Rows from block 2, named by matrix and row number. Rows with one number belong to one attention dimension. Each number is 128 + 24 x the weight over its row's rms, rounded and kept within 0 to 255. All counts start at 0. After the name is the row's rms in percent of the matrix's.
# v: attention query, key and value (stacked) (model.blocks.2.attn.qkv.weight, 384x160, the v third), inputs 0-159
# proj: attention output (model.blocks.2.attn.proj.weight, 160x128, transposed), outputs 0-159
v.2 109 [130 153 118  93 138 155 110 119 149 147 104 151 175 127 150 152 141 122 127 198 136  86 101 166 138  75 137 118 117  71 117 137 114 150 132 150 118 119  98 181  80 119 162 140 124  86 128 130 136 126  95 135 132 150 115 129 114 136 127 133 105 127 113 149 117 133 177 145  60 125 103  97 165 109  92  83 101 131  89 139 103 108 156 110 122 115 135 147 104 112 147 108 116 148 116  95 172 126 122 129 174 138 156 145 126 122 113 113 143 118  94 123 140 164 112 113 111 162 114 151 124  67 142 121 100 106 125  95 118 141 152 147 149 148 163 119 128 128 106 145 119  93 119 119 108 126 135 101 120 135 184 107 162  89 122 139 128 133 118 143]
v.3 108 [162 132 110 117 139 121 116  86 151 164 139 126 110 126 155 137 113  97  84 139 139 137 113 152 129 130  79 155 132 126 174 102 123 167  97 119 138 126 140  99 110  80  97 143 103 180 107 106 160 128 125 116 140 167 151 133  63 140 132  81 135 118 112 119 144 152 160 134 146 147 140 131 130 155 131 114  96 158 112 136 120 124 104 125 115 128 104 112 120 114 112 157 125 153 143 145 144 125 144 140  91 146 120 123 113 172 108 125 137 154 186 154 117 136 178 104 162 147 178 152 139 105 142 108 134 147 108  91 142 117  98 129 151 193 153 137 125 139 147 139 152  88 147 139 132 117 152 113 168 151  86 130 102  77 118  79 115 152 117 149]
v.4 116 [116 149 151 124 182 137  91 175 164 117 152 154  82 118 115 149 130 104  94 146 131  97 131 110 134 117 103 101 117 105 121 105 181 115 140 100 109 105  95 114 129 106 148 124 157 113 165 100 151 160 110 133 165 138 145  96 156 107  96 143  91 121 125 169 146 140 125 150 154 142 129 105 143 119 148 136 111 147 153 149 134  52 104 130  77 151 124 122 135 151 115 161 168  99 166 122 133 119 123 136 123  90 138 151 112 140 142 138 115 118 122  95 131 134 161 128 120 126 159 131 180 130 127 148 117 108 133 124 148 140 141 103 171 140 133 149 132  91  85 153 142 160  81 188 148 151 107 132 132 144 121 116 132 110 156 142 175 147 121 164]
v.5 119 [137 130 101  74 173 113 150 149 121 146  64 135 148  99 120 114 106 128 137 109 120 116 124 165 105 122 138 115 114 100 154 108 148 175 121 126 152 176 141 118 146 107 114 110 119 126 158 155 161 145  98 101 155 135 139 148 170 103 174  89 163 104 120 124 138 114 145 145  91 135 144  77 148 130 118 176  51 142 124 110 135 104 122 136  91 178 105 131 123 116 130 104 152 133 122 117 117 102  93 145 163 106 143 131 119 153 163 161 168 119 125 132 114 105 154 111 139 110 133 127 110 152 128 121 137 149 164 120 111 120 120 153 136 153 143 122 153 120 107 121 146 109 148 140  46 134 147 152 150 113 154 103 112 118 144 137 174 138 147 143]
v.6 103 [100 175 195 120 147  94 107 104 118 140 155 111 103 126 115 127 175  76  89 134 134 135 141 132 125  89 141 125 108 100  80 115 151 137 130  60 141 121  83 155 101 133 144 130 142  70 124 154 116 124 120 147 108  99 136 107 144 136 121 142 142  95 135 185 115  92 128 152 131  94 182 116 104  89 129 166 137 141 112 115 154 133 115 169 125 125 149 148 108 133 103  86 145 137 128 125 122 109 149 117 110  96 123 126 136 112 135 133 136 111  85 158 119 166 105 120 117 114  73 124 130 186 131 119  96 112 141 129 143 121 112 144 137 138 141 120  99 121 118 150 116 129 101 106 153 140 117 107  89 138 158  94 138 116 116 166 175 112 121 150]
v.7 116 [165 144 126 107 158 149 156 140  79 119 103 154 117  95 126 132 123 140 116  65 155 139 112 151  99 109 141 117 117 116 138  92 157 105  88 162 167 151 151 150 167  95 141 110  95 108 124 161 123 133 146 164 146  91 132  79 141 135 108 123 153 126 129 132 124 134 124 121 158 131 132 139 141 141  73 123 126  97 136 118 128 116  98 117 149 172 107 152 111 138 129 133 138  87  85 143 164 108  66 116 135 117 133 110 165 119 132 171 161 134 142 121 109 107 130 200 126 160 154 122 143 147 131 147 106 132 121  98 161 118 153 145 118 124 102 140 122  71  96 137 146 131 137 125  68 144 121 145 155 136 117 106 132 175 162 123 121  95 127 137]
v.8 091 [142 155 155 129 162 159 145 109 114 108 148 117 112 118 168 141 147 139 100 112 127 115 120 134 138 116  73 120 142 123 142 109 138 137 105 142 133 154 116 150 115 127 159 137 158 106 142 116 148 102 109 114 137 144 141 113 134 122 132 100 121 115 104 120 159 107 155  56 139 131 121 144  97 164 126 138  51 118 122 105 132  82 122 143 131 156  81 168 136 114 113  99 140 129 102 111 146 167 158 121 135 147  94 144 111 112 127 152 116 157 141 111 134 179 160 149 137 115 144 185 136 221  98 127  79 155 119 120 132 113 152 159 126 141 120 122 166 119 123 110 114 120 128 135  72 124 141 145 118 145 166 135  98 132 130 149 128 137 103 186]
v.9 105 [157 113  96 123 124 120 123 111 103 135 109 110 107 105 186 112 105 111 135 125 177 136 108 119  91 152 124 146 162 146 131 120 120 144 178 124 149 159 170 134 133 144 111 164 136 147 122 145 143 147 150 145 160 126 119 153  79 101  84 136 157 134 140 142 153 149 148 118 158 137 153 141 159 147 123 100 121 143 115 128 111  90  87 128 112  98 143 127 141 130 134 153 117 120 104  86 106  96  88 150 144 172 124 172 136 171 123 140 143 121 136 131  93  99 147 109 137 173 175 151  96  97 147 130 142 194  83  97 144 145 133 147 123 157 164 136 136 130 139 108 151 132 157  65 162  88 124  99 142 125 112 151 105 116 114 127 135 157 102 122]
v.10 108 [130 140  89  91 116  89 110  83 114 163 160 153 155 150  82 147 113 107  85 169 113 123  91 131 111 111 144 107 106 192 129  92 122 151  78  97 132 136 133 107 133  90  90 104 142 137 139 131 131 165 130 153 139 120 120 140 150 150 140  98 109 118 150 108 107 155 136 179 117 141 128  93 161  65 156 109  91 109 128 137  93 132 138 103 148 103 151 126 149  91 120 103 115 123 146 113 124 125 109 154 125 107 140 110 133 145 137 111 158 140  95 137 140 122 156 111 103 135 121  77 119  97 123 109 110 115 100 131 138 167  99 133  83 189 162 140 110 122 153 146 142  77 135 121 110 127 116 141 149 133 125 118 144 130 116 119 118  90 124 170]
v.11 106 [121 160 108 113 126 138 121  97  90 134 128 132 137 130 124 120  91 162 135 108 148 148  98 126 113 147 161 133  82 157 151 121  94 101 149 145 121 144 113 168 106 100  79 151 118 104  98 110 113 112 176 103 121 107 165 156 127 113 104 144 102 151 126 105 110 143 100 141 166  98 165 136 152  80 154 113 111 128 155 118 146 163  83  99 145 120 124 131 120 113 144 101 124 155  89 156 125 127 151 117 152 150 139  80 137 156 112 135 102 149 102  96 115  53 108 141  96 147 123 133  99 128 125 150 123 109 156 101 156 162 133  99 130 101 120 158 154 131 159 126 105  79 183 118 105 133 135  89 111  95 147 131  97 135 127 149 137 128 175 128]
v.12 117 [139 139 154 109 160 118 134 117 154 125 122 146 173  79 144 121 123 114 133 164 112 158 108 135 132 166 173 145 160 116 165 134 127 121 129 126 123 147  98 144  68 151 133 147 121 105 167 134 104 145 124 125 115  89 132 105 162 100 128 155 157 119 176 134  93 130 115 170  94 163 164 139 130 132 135 131 121 188 169 126 123 140 108 119 133  98 152 125  96 127 190 153 158 150  79 136 123  98 105  99 157 138 146 130 144 113 153 140 147  87  99 165 114 174 142 117 106 135 103 126 158 130 134 131 130 139 167 124 140  99 134 126 137 136 101 147 129  86 121 150 154 120 138 137 138 175 130 134 141 132 154 126 165  93 115 166 138 136 196 134]
v.13 092 [ 92 135  89 118 108 157 134 162 123 104 124 120 102 140 123 112 146 117  97 103 103 132 134 143 141 140  56 185 151 131 124 163  60 140 128 126 106 125  95 173 143  86  88 120 134 130 114 120 121 121 141 114 130  92 159 109 111 100 126 119 151 152 138 126 115 132  94 109 151 138 146 139 126 171 158  98 156 172 114 139 124 116 120 116 173 138 104 140  91 123 120 130 113 119 106 153  99 122 149 149 101 133  78  97 103 139  78  84  83 159 115 149 116 163 113 107 150 127 127 167 132 122 128 133 148 108 115  97 111  83 133 122 128 118 120 132 136 108 122 144 134 133 116  77 156 122 167 100 143 160 112 146 150 136 121  88 127 171 125  81]
v.14 111 [108  93  88 141 138 165 107 186 122  97 108 147 120 140 142 127 109 127 148 141 144 105 134 145  90  92  72 110 162 110 130 135 145 121 122 168 116 110 140 131 105 100 134 131 167 151 128 118 111 128 124 179 151  99 155  97 124 131 165 134 142 169 128 157  98 107 179 140 145 133 135 105 120 119 152 105 169 181 118 107 132 171 146 138 140 110 105 166 185 168 134  88  91  99 139 128 170 127 135 185 128  85 101 122 118 120 140 132 150 130 130 204 119 143  95 128 110 132 119 106 120 160 107 150 102 154 134 149 139 105 141 111 141 118 150  92 135 119 111 128 135 138 109 132 101 137 142 135  88 119 116 160 159 123 122 138 143 154 139 122]
v.15 102 [142 181 122 119 140 134 144 122 145 161 136 144 121 171 101 149 118 147 147 155 145 118  98 112  82 126 152 138 110 128 103 103 159 141 154  80 131  88 107  90 129  98 117 127 132  90 163 122 159 103 109 152 148 115 117 118 139 114 168 148  99 138 161 158 139 158  98 174 153 143 126 164 173 108 169 185  96 132  91 130 136 154 192 116 133 107 129 156  78 129 116  91 148 122 102 149 151 113 126 128 115 136 132  96 151 127  96 120 125 136 112 101 126 128 133 141 111 155 162 107 112  90 118 146 145 133 109 159 119  98 122 101 149 126 102 130 109 116 146 153 122  95 152 168 119 119 111 100 140 133 124  85 161 100 152 100 153  96 164 142]
v.16 098 [167 150 155 110 116 140 146 144 123 153 180 110 118 163 103 102 126 138 122 124  97 115 132 168 133 159 125 115 150 131 116 107 113  88 141 104 109 145 115 112 106 116 122 159  89 141 127 113 102 112 152 127 163  98  89 123 143 121 102 147 148  83 156 125 130 154 118 116 122 123  82 107 117 185 130 162  76  70 189 143  99  92 105 167 130 195 118 141 133 133 122 197 141  94 158 125 117 141 137 157 112 110 123 154 142  90 104 155 138 122 165  83 107 163 163 121 165 102 124 111  95 117  95 131 125 150 150 145 122 127 107 142 106 165 115 128 141 107 135 141 135 118 119 110 150 104 128 134 132 137 145 139 119 150 131 134 119 107 138 163]
v.17 107 [107 165 118 101 110 130 125 142 108 140 118 139 137 143 116 167 147 120 131 173 141 119 124 131 118 141  89 161 150 141 153 130 138 131 125  85 138 132 145 127  93 105  79 130 164 160 141 108 120 124 148 118 158 136  96 158 144 144 124 136 130 104 121 110 147 125 135 186 108 130 104 100 141  91 190 158 143 154 114  97 125 125 147 136 102  97 134 130 125 121 120 142  78 140 164  55 109  98  85 188 165 120  99  89 116 165 138 109 119  95 129 135 133 136 165  97 103 151 156  90 102  97 127 142 138 146 100 125 102 153 105 137 137 157 167 105 139 177 169 143 118 132 166 127 131  85 158 117 102 126 117 113 126 124 154 114 147 130 155 135]
v.18 113 [107 125 179 138  81 122 131 134 105 141 127 132 151 176 116 119 113 124 162 152 115 123 141 135 141 134  92 124 150 133 109  86 109 114 175 165 148 100 144  84 121 114 138  97 108 114 149 136  72 126 130 158 108 149 142 156 144  99 138 135 113 148  90 162 124 149 135 109 115 156 117 109 147 151 142 163 109 120 131 153 145 123  96  86 109 144 137 154 165 147 109 130 104 154 120 138 110 164 132 158  84 114 162 159 104 131 114 101 117 147 129 121  85  65 141 111 106 137 114 114  73 113 110 150 144 122 171  97  99 142 136 105 152 124 110 114 132 138 147 119 132 201 104 104  79 140 102 122 135 137 128 124 158  83  97 116 145 159 146 110]
v.19 107 [147 116 104  87 106 118 129 123 104 127 136 153 161 137 100 181 179  79 136 101 141  85 156 107 152  99 112 150 132 112 154 107 125 145  98 162 150 133 119 155 125 110 141 110 141 145 138 146 128 112 114 126 126 153 134 127 133  90  85 125 134 103 111 156  60 173 120 105 154  98 109 136 130 150 137 143 172 102 128 128 117 112 155 115 135  96 107 111 146 165  98 146 104 113 121 135 135 179 135 215 136 117  95  95 137  74 120  93 152 152 136 115 101 115 129 137 169 125 135 137 149 167 140 121 140  98 124 147 101 105 135 101 135 149 107 104 116 124  85 118 117 139 167 152  94 153 128 128 140 162 166 122 134 158 150 123 127 131 147 120]
v.20 093 [121 122  92 112 177 107 117 136 128 131 167 113 137 129 115 132 146 140 109 170 154 129 120 164 152 187 111  87 115 123 109 100 128 155 159 113 167 150  99  90  91 106 140 107 106 122 146 158 155 151  95 140 146 111 169 149 135 104 107 142 118  97 115 143 105 149 148 125 119 169 113 102 149  98  78  77 123 152 114 162  90 173 142 129 150  97 157  67 137 168 164 180 145 124 143 133 122 114 133 102 144 122 142 109 164 150 130 127 129 125 126 126 118 130 109  77  86 123 144 112 110  92 145 117 158 112 129 115 100 133 163 115 137 141 145 126 119  96 130 134 122  75 128 141 102 143 146 128 126 105 152 111 112 160 123 107 109  93 107 162]
v.21 090 [145 143 150 141 132 110 145 132 145 130  78 127 114 145 122  83 156 149  98 127 139 121 127 161 109 149 121 125 103 131 101 119 189 123  99 105 167 158 151 134 117 105 132 133 113  93 126 160 154 146  98 110 144 121 162 125 147 133 110 119 112 151 115 127 215  72 130 162 129 106 131 130 133  66 142 157 101 140 156 156 160 103 146  86  97 122 160 118 135 142 140  72 127 116 131  51  89 118 111 111 165  93 127 138 135 141 137 135 128 116 115  82 146 107 121  95  96 144 137 121 110  96 122 146 166 152 142 108 128 131 140 134 147 158 164 164 137 103 107 133 129 115 107 155 114 127 135 123 134 134 133 145  90 142 133 122 145 103 174 142]
v.22 112 [ 98 102 140 128 121 122 145 131 110 110  62 146 137 125 152 113 104 124 166  92 127 140 110 108 127 160 132 129 123 132 139 115 118 113 142 167 129 143 148 117 146 161  90 137 150  98 141 106 149 115 129 108 109 142 125  95 130 112 144 150 138 153 136  61 143 118 128 107 157 117 154 148 167 166 130 137  91 134 123 128 186 107 145  76  95 122 107  97 101 129 136 148  60 105 116  95 121 110 122 145 118 111 122 117  89 145 120 154 170 129 142  96 129 110 110 159 133 131 157 105 184 123 129 160 167 138 135  93 161 122 141 116 111 164 137 148 133  88 143 136 144 146  58 142 132  85 149 136 133 165  89 123  85 132 124 121 123 168 134 108]
v.23 105 [ 68 127 127 117 128 171 146 152 116 109 140 147 129 150 149 141 115 119 135 134 138 163 117 150 110 143 157 103 113 127 111 105 106 130 123 159 151 126 136 127 141 114 128 117 114 149 120 159 112 118 160 116 119  99 163 131 110 154 154 138 112 108 136 172  90 137 161 101 151 128  98 156 137 111 126  63 193 157  74  44 117 137 125 163 191 110 115 103 144 132 125  75 140 113 112 176 121 107 114 111 125 121 100  65 134 127 122 131 141 130 100 122 125 108  73  98 125 120 130 145 112 118 103 139 145 131 130  99 125 125 127 107 157 134 125 138 152 135 118 133 107 121 159 153 115 128 145 129 141 115 138 128 179 194 132 168 138 110 122 127]
proj.2 104 [105 104 112  94 117 178  97 102  79 116 123 105  80 130 160  94 145 115 100 108 150 126 153 147 119 103  91 155 141 159 124 123 139 142 140 166 131 155 119 136 147 165  85 144 115 139 145 178 102 148 154 133 122 138 119 112 143 155 146  59  93 125 171 105 140 159 145 129 184 161 127 111 151 101 121 170 137 110 134 102 114 147 115 133 120 143 125 160 129 162 168 117 129 160 127 134 111 127 115 158 101 130  90 129 125 109 132 161  79 144 134  74 127 124 147 146 157  98 115 123 109 127 166 162 107 143 129 144  79 118 107 104 121  93 118 144 100 128 130 101 136 137 107 166 137 140 138 154 129 153 145 153 154 126 115 148 180 130 150 136]
proj.3 103 [115  55 122 135 104 142 108 156 137 125 142 129 145 117 120 128 146  87 126 154 127 131 111 124 152 125 104 168 118 115  68 140 125 134 159 133  94 100  97 122 191 153  97  62 114 138 109 119 132  94 134 141 104 120 120 104 118 113 131  96 149 124 113 101 125 110 120 116 113 116 163 132 134 168 129 116 103 152  76 149 130 138 123 116 140 118  88 133 132 133 108 142 116 162 165 176 131 119 132 151 117 132 115 146 188 121 146 136  87 148 108 138 124 178 161 131  97  90 113 140 131 154 143 117 105 134 112 152 136 127 136 176 130  92 132 140 118 192 125 131 138  76 104 132 152 135 125 102 154  91  89 137 124 188 122 156 134 150 134 135]
proj.4 113 [147 156 166  93 116 135 149 136 126 149 162 106 152 173 103 158 124 122 114 136 121 174 126 133 137  87 138 127 110 172 140 140 148 165 126 160 134 160 153 127 150 120 137 136  97 103 124 101 122 129 106 151 116 119 134 127  75 167 105 119  94 148 125 132 131 132 141 109  98 127 139 113 124 121 116  61 159 145 193 147 150 137 175 159 110  98 120 122 134 192 145 136 113 168 168 138 167 103 127 100 154  84  78  77 146 121 114 153  91  98 113 130 137 126 139 115 111 110  85 156 117 117 143 127 154 141 141 115 100 106 140 119 112 162 146 141 115 153 101  92 104 123 115 115 167 167 148 150 126 105 124 120 126 140 107 129 146 108 128 159]
proj.5 130 [135  87 117 134 105 125 137 165 128 147 137 127 115 123 143 118 119 164 124 155 158 120 127 197 122 116 108 109 152 128 126 137 170 153 108 124 134 134 107 142 149 113 139 214 138 170 104 141 102 144 120 144  87  93 129 136 113 116 117 110 112 129 175 110 170 130 125 114 142 107 103 101  73 139 119 141 115 153 112 129 148  94 184 159  83 148 130 166 111 145 127  75  60 170 122 121 147 131 136 147 149  97 112 115 145 167 112 137 129 161 140 116 123 118 118 141 162  92 135 129 139 115 161 133 139 147 149 123 108 121 101 124 159 124 148 101 134 130 129 140 136  97 122 165 172 155  96  74 147 100 132 126 121 143 112 166 138 132 142 103]
proj.6 098 [127 170  93 104 148 161 141 115  94 135 105 113 147 123 145 133 128 162 124 116 131 135  77 152 136 138 122  69  77 123  91 115 111  93 112 105 159  72 140 144 134 120 123 115 122 152 151 145 123 149 110 130 145 132 130  90 165 113  97 166 116 151 100 143 140 141 160  96 134 154 146 143 132 161 124 118 156 135 169 112 108 119  90 165 114  86 102 125 134 131 123 123 113  97 105 106 163  87 121 112 128 111 104 148 124 176 145  87  99 123 102 137 149  62 141 109 176 120 108 130 109 123 155 121 102 118 174 113 103 139 136 119 151 117 128 133 126  89 111 116 127 126 115 142 165 126 167 105 132 127 145  63 109 125 105 156 156 103 101 153]
proj.7 107 [136 112 119 122 129 122 132 129 162 123 153 155 115  58 120 129 124 156 136 109 139 172 128 173 141 117 162 134 122 102 127 157 181 179  62 123 132 152 130 104  98 115 181 161 155 132 153  90 157 138 154 168 141 117 125 126 112 122 127  71 131 108 131  97 117 185 109 135 106 165 119 141  68 140 137 159 113 140 132 130 167 121  85 143 118 154 126 122 166 146 136 130 143 162 148 124 138 135 165 151 154  90 165 111 124 132 112  86 137 110 130 130 164 115 124 143 159 101 113 119 136  80 131  93 140 129 106 160 103 143 100 151  98 170 112 106 124 131 110 115 131 137 131 125 129 126 126 114 115 121 158 160 163 126  98 147 132 144 120 146]
proj.8 089 [167 134 117 118 126  86 131 156 119 125 120 112 158  53 132 123  60 160 142 157  98 124 107 120 139 151 143 125 159 130 136 124 166 115 145 134 138 112 125 126 144 138 124 187 125  99 106 157 126  62 109 150 134 129 162 112 129 140 132 150  87 161 131 102 117 123 120 116 121 132  83 107 147 149 159 126 148 190 153 135 155 163 118 150 114 147 126 145 145 146 113 143 109 137 114 104 107 139 123 142 135 118 101 140 129 171 131  81  86 115  81 111 148 121 114 156 147 107 111 147 154 119 103 140 124 104 147 125 137 139 100 139 128 157 138 165 138 119 126  88 162  80  92 118 105 147 155 127 199  91 147 138 121 160 118 149 123 151 117 115]
proj.9 108 [ 94 109 131 113 104 124 129 155 111 120 164 114 116 184  87 124 152  73 133 124 105  81 122 162 133 122 131 127  78 112 138 133  85 150 137 126 110 143  89 126 160 111 103  71 145 104 112 117 151 114 122 143 166 124 155 127 119 133 158  80 142 143  86  80 149 134 115 123 127 117 129 160 133 104 128 131 156  83  98 107 165 172 125 124 136 154 125 102 155  87 134  75 115 116 125 124 155 167 148 104 111 161 158 120 131  99 142 113 117  97 104 135 114 187 144 136  81 141 125 122 113 131 130 176 136 151 101 154 122 144 130 124 154 105 117 150 157 138 114  78 116 125 160 112 130 102 123  73 135 130 132 135 150 129 110 130 134 105 105 148]
proj.10 103 [114  84 124 131 124 199 133 195 153 115 113 125  59 125 124 137 136  90 135 120 106 134 135 117 139 101  96 150 128 124 127 131  98 113 120 140 153  99 120 126 125 121 147 103 117 153 129 147  97 159 109 142  91 141  68 128 175 145 119  77 121 120 130 115 113 104 154  92 155 177 131 149  75 140 134 143  94 158  99 134 122  80  89 163 140 130 140 137  93 149 133 123 151 164 146 120 157 123 105 103 114  96 137 135 126 155 122 177 154 143 125 140 150 127 122 150 127 148  98 105 146 146 126 136 127 151 146 120 110 128 121 164 142 112 162 100 127 154 141 150  89  83 131 127 136 155 111  93 201 129 134 126 134 140 109 129 127 123 143 104]
proj.11 100 [146 109 132 142 130 124 101 189 115 118  97  94 128 136  83 157 134 141 118 120 144 119 133  90 123 159 141 147 124 108 151 107 127 108 168 139 151  95 121 125  67 119 170 107 146 129 111 149 125 133 160 107 125 157  73 110 127 120 165 121 120 113 123 101 149 100  67 112 163 115  97 133  89 108 109 143  95 112 139 155 146 119 123 129 115 128 161 124 128 132 128 121 104 124 114  90 156  93 111 164 101 151 157 203  69 119 132 142 132 144 158 118 119  66 121 163 134 164 149 118 112 154 136 107 144 115 144 123 126 126 114  93 138 133 157 133 136 112 117  97 108 132 142 119 118 148 145 100 130 112 145  96 143 164  97 143 189 137 164 132]
proj.12 116 [137 104 118 139 108 142 125  88 139 120 123 137 117 144 136 100 132 126 117 103 139  78 144 159 120 135 126 129 152 133 137  98 150 133 131 153 136  99  94 143 109 124 132 152 102 151 102 139 151 140 175  83 122 143 118 112 118 121 151  80 100 152 104 117 116 144 145 126 180 108 115 111 129  93 105 166 112 137 139 105 165 128 136 143 144 138 150 119 163  95 141 151 131 158 118 128 195  40 158  86 138 137  88 116 124 151 140 118 156 119 110 148 128  93 154 159 126 104 100 120 147 126 122 145 133 117 182 107  35  96 120 124 102 106 142 116 132 123 112 120 151 141 142 181 165 125 125  76 125 121 127 126 145 126 118 133 130 142 151  97]
proj.13 086 [143 146 114 106 121  79 109  86 104 122  95  88 151 104 103 127 115 159  95  79 120 164 172  95 125 123 143 130 122 112 154 161 163 139  94 136 133 141 169 121 145 102 121  48 115 133 151 127 156 129 120  97 163 126 140 133 107 134 133 157 162 127 115  92 156 155  77 101 122 146 121 159 177 169 117 166 134 122 120 148 112 131 140 121 134 117 156 136 112  91 102 189 117 128 130 127 135  96 158 137 133 110 147 132 158 130 133 134 103 116  86 111 120 163 129 146 132 113 133 129 112 133 149 112 110 134 196 126 133 132 130 124 120 127 122 112 104 116 110 120 131 150 151  93 130 140 142 130 176 125 117  96 145 174 109 143  70 170 134 133]
proj.14 112 [130 162 115 101 118 111 117  86 106 149  96 102 113  75  98 131 141 155 129 133 128  57 103 142 136 162 108 128  94  81 132 148 142 126 137 147 140 164 129 142 169 134 140 151 135 111 152  87 140 155  83 145 159  97 122 152 181 163  87 129 158 117 158 118 143 163 139 170  85 145 146 160 111 151 146 133 135 129 106 136 144 136  98 166 132 149 104  61 135 141 132 167 129  87 142 112 103 140 136 116 157 115 104 111 122 128 103 140 181 133 148 123 126 141 117 143 119 101 142 146 128 168 154 123 106 143 138 109 109 105 111  84 143 125 113 122 133 131 118 125 156 130 121 102 108 116 129 180  96 158  87 114 131 137 124 132 125 173 127  97]
proj.15 100 [103 121 141 145 128 134  94 130 128 171 135 146 101 148 112 110 124 118 159 107  95 133 137 126 151 149 139 181 133 110 146 109 153 124 101 150 100 153 151 133 138 100 137  87 171 112 112 142 123 113 154 122  95 107  91 142 131 128  80 120 116 137 118 183 157 144 152 111 149 138 120 114 115 171 128  98 113 101 183 133 117 113 156 115 164 131  92  87 121 159 120 142 132 105 128 108 108  89 145 129 128  91 108 139  73  99 113 159 125 148 181 124 148 120 113 165 179 144 104 121 143 132 126 129 112 150 123 164 106 171 116 149 157 155 142  82 111 123 119 150 119  81 111 203 123 117 135 141 126 124 152 127 136 182  94 139 136 122 142 139]
proj.16 093 [115 173 130 126 124  97 124 140 135 119 137 153 111 119 119 115 110 135 136 139 156 110 131 135 138  95 121 134 133 142 119 190 115 131  86 143 165 101 151 109  91  86 105 148 102 123 115 182 154 126 152 124 144 114 110 182  89 135 131 139 112 152 127 112 172 129 136  99 153 120  92 143 156 131 116  92 134 133 147 187 132 107 147 162 133 115 129 132 139 138 137 106  90 148 133 145 143 141  97  66 124 154 113  59 155 118 106 105 105  90 132 150 127 168 104 114 139 146  95 158 143 136  88 147 138 159 112 162 157 150 126 140 110 137 149 147 153 130 121 139 139 128 153 172 130 137 124 121 141 163 146  96 142 111 137  85  54 115 114 160]
proj.17 104 [ 84  77 124 139 113 148 120 144 131 113 134 125  92 174 103 145 132  95 111 147 153  61  95 121 135 130 140  90 129 137 134 124  84  90 146  95 120 191 118 115 135 123 150  86 152 128  72 116 111 111 109 159  97 128  86 160 129 149 160 149 123 136 152 104 131 108 195  97 110 133 122 141 138 137 119 121 100 164 154 152 134  94 131 141 160 124 134  96 106  93 129 108 104 125 154 151 103 142  82 133 138 105 137 141 143 118 121 146 163 111 165 115 100 186  93 144 156 152  95 126  97 134 157 134 129 139 142 138 130 159 152  94 155  93 146 115 108 138 128 114 111 108 108 154 100 118 123  98 143 160 116 107 133 154 119 128 126 117 136 116]
proj.18 111 [130 140 131 201 125  84 117 116  93 156 143  84 129 134 111 135  96 137 135 123 133 124 136 111 129 128  88 135  88 101 132  98 112 152 162 155  98  82 128 110  62 145 123 158 126 140  78 137 147 120  95 120 132 135 149 102  95 107 123 159 168 108 146 147 132 151 151 146 138  91 142 127 118 117 141 138 141 110 149 124 114 116 153 105  60  96 128 153 133 139 140 120 153 170 145 136 124 124 108 129 139 140 151  65 117  89 133  95 129 158 159 100 134 157 141 115 147 116  79 104  92 144 106 154 128 136  95 133 144 126 144 157 201 114 128 136 107 132 128 131 141 156  93  83 165 138 124 153 138 135 118 130 122 130 118 158 147 123 117  96]
proj.19 106 [135 156 136 115 113  92 135 110 125 123 152 155 108  70 154 135 114 145 142 146 150 166 109 107 107 132 128 107 165 141 133 130 177  84 119 146 133 167 193 145 107 148 150 117 115 126  87  76 139 135 124 125 141 103 128  84 160 117 117  93 128 138  98 129 137 153 123 148 102 150 115 140 132 145 117 188 117 140 164 167 125 146  80 139 110 121 127 164 117 115 144 127 152 183 138 123 113 120 149 174 153 129 131 138 128 142 122 157 138 156 126 169 126 203  97 146 186 164 132 106 121 131  93  96  94 140 116 132  91 148 114 125 137  95 126 129 101  92 137 163 110 122 130  79 123 121 115 133 123 115 145 146 112 111 141 127 142 152 146 119]
proj.20 093 [169 105 135 121 112 176 115 118 194 146 151 131 118 139 127 130 115  94 132 111 105 113 139 147 132 137 133 148 165 131 105 133 113 148 144 158 142 134 151 132  86 112 123  88 158 119 106 134 130 141 158 123  88 137  95 135 111 136 146 117 110 147 127 146 102 179 152 115 130 130 144 127 131  84  77 115 147 113 134 184 139 124 119 145 140  97 152 113 133 126 143 122 125 168 107 120 152 183 193 170 123 144 100 123 136 104 111 178 131 134 171 143 127  89 120 127  88 159 150 125 149 134 123 166 130 128 147 168  87 124 159 133 129 100 130 138 120 208 100 124 114 162 161 132 145 158  87 126 119 160 133  99 133 102 124 114 109 134 150 103]
proj.21 090 [136 100 124 149 143 131 118 155 149 165 123  96  85 143 172 129 162 129 131 133 140 116 108 177 157 120 158 111 151 132 142 128 145 174  94 180 134 158 113 134 132 100  99 125 108 104 126  90  61 149 127 136  89 138 102 139  96 106 129 204  98 158 163 154 115 113 141 141 167 107 160 109 102 120 131 103 156 125 169 139 142 175 165 183 115 120 149 113 136 146 112  97 107  65 109 123 144 152 165 143 120 146 124 126  78 138 114 157 145 116 135  98 132  96 139 122 121 133 121 146 100 140 143 154 172 124 108 148 154 139 121 115 152 105 129 134 168 123 119 122  94 121  92 116 127 128 133  92 137 129 135 137 129 160 128 116 125 144 125 118]
proj.22 104 [141 111 123 120 111  66 135 121 129 139 123 149 107 135  60 152 121 138 115 150 136 147 108 133  97 109 108 149 167 127 151 138 104 191  95 105 128 171 101 152 121 139 148 129 116 120 108  59 115 162 111 122  86 119 163 120 126 150 127 106 145 118 124  76 128 105  96 131 124 123 121  81 101  96 117 144 128 106 152  91  99 128 167 171  96 189 126 110 150 130 122 160 167 101 118 134  85 122 101 115 128 134 160 112 115 104 108 129 124 131 115 124  83 164 135  98  97 130 140 126 120 138 120 153 131 150 156 122 117 142 118 156 128 109 101 150 149 143 123  95 137  92 137 106 120 114 127  57 142 126 118 149 110 158 150 124 156 148 158 123]
proj.23 107 [125 122 139  94 110 177 123  95 150 132 113 106 132  68 104 120 106 158 133 153 140 106 106 157 125 161 164 152 136 115 148 113 159 100 125 121 169 172 155  96  87 105 138  88 136  97 165 104 119 149 112 141 141 121 117 141 128 109 129 109 103 104 114 135 141 165 141 139  86 125 106 135 109 111 155 156 141 140  94 150 114 143 100  80 120 119 121 120 146 109 128 147 119 181  92 138 118 125  94 144 151 124 152 177  90  87 121  89 180 167 134 113 129  84  98 120 123 109 161 111 133 141 123 142  81  94 164 138  89 159 146  98 104 131 147 123 124 128 140 176 138 154 128  98 110 143 156 178 110 143 106 133 154 114 118 124 113 125 128 127]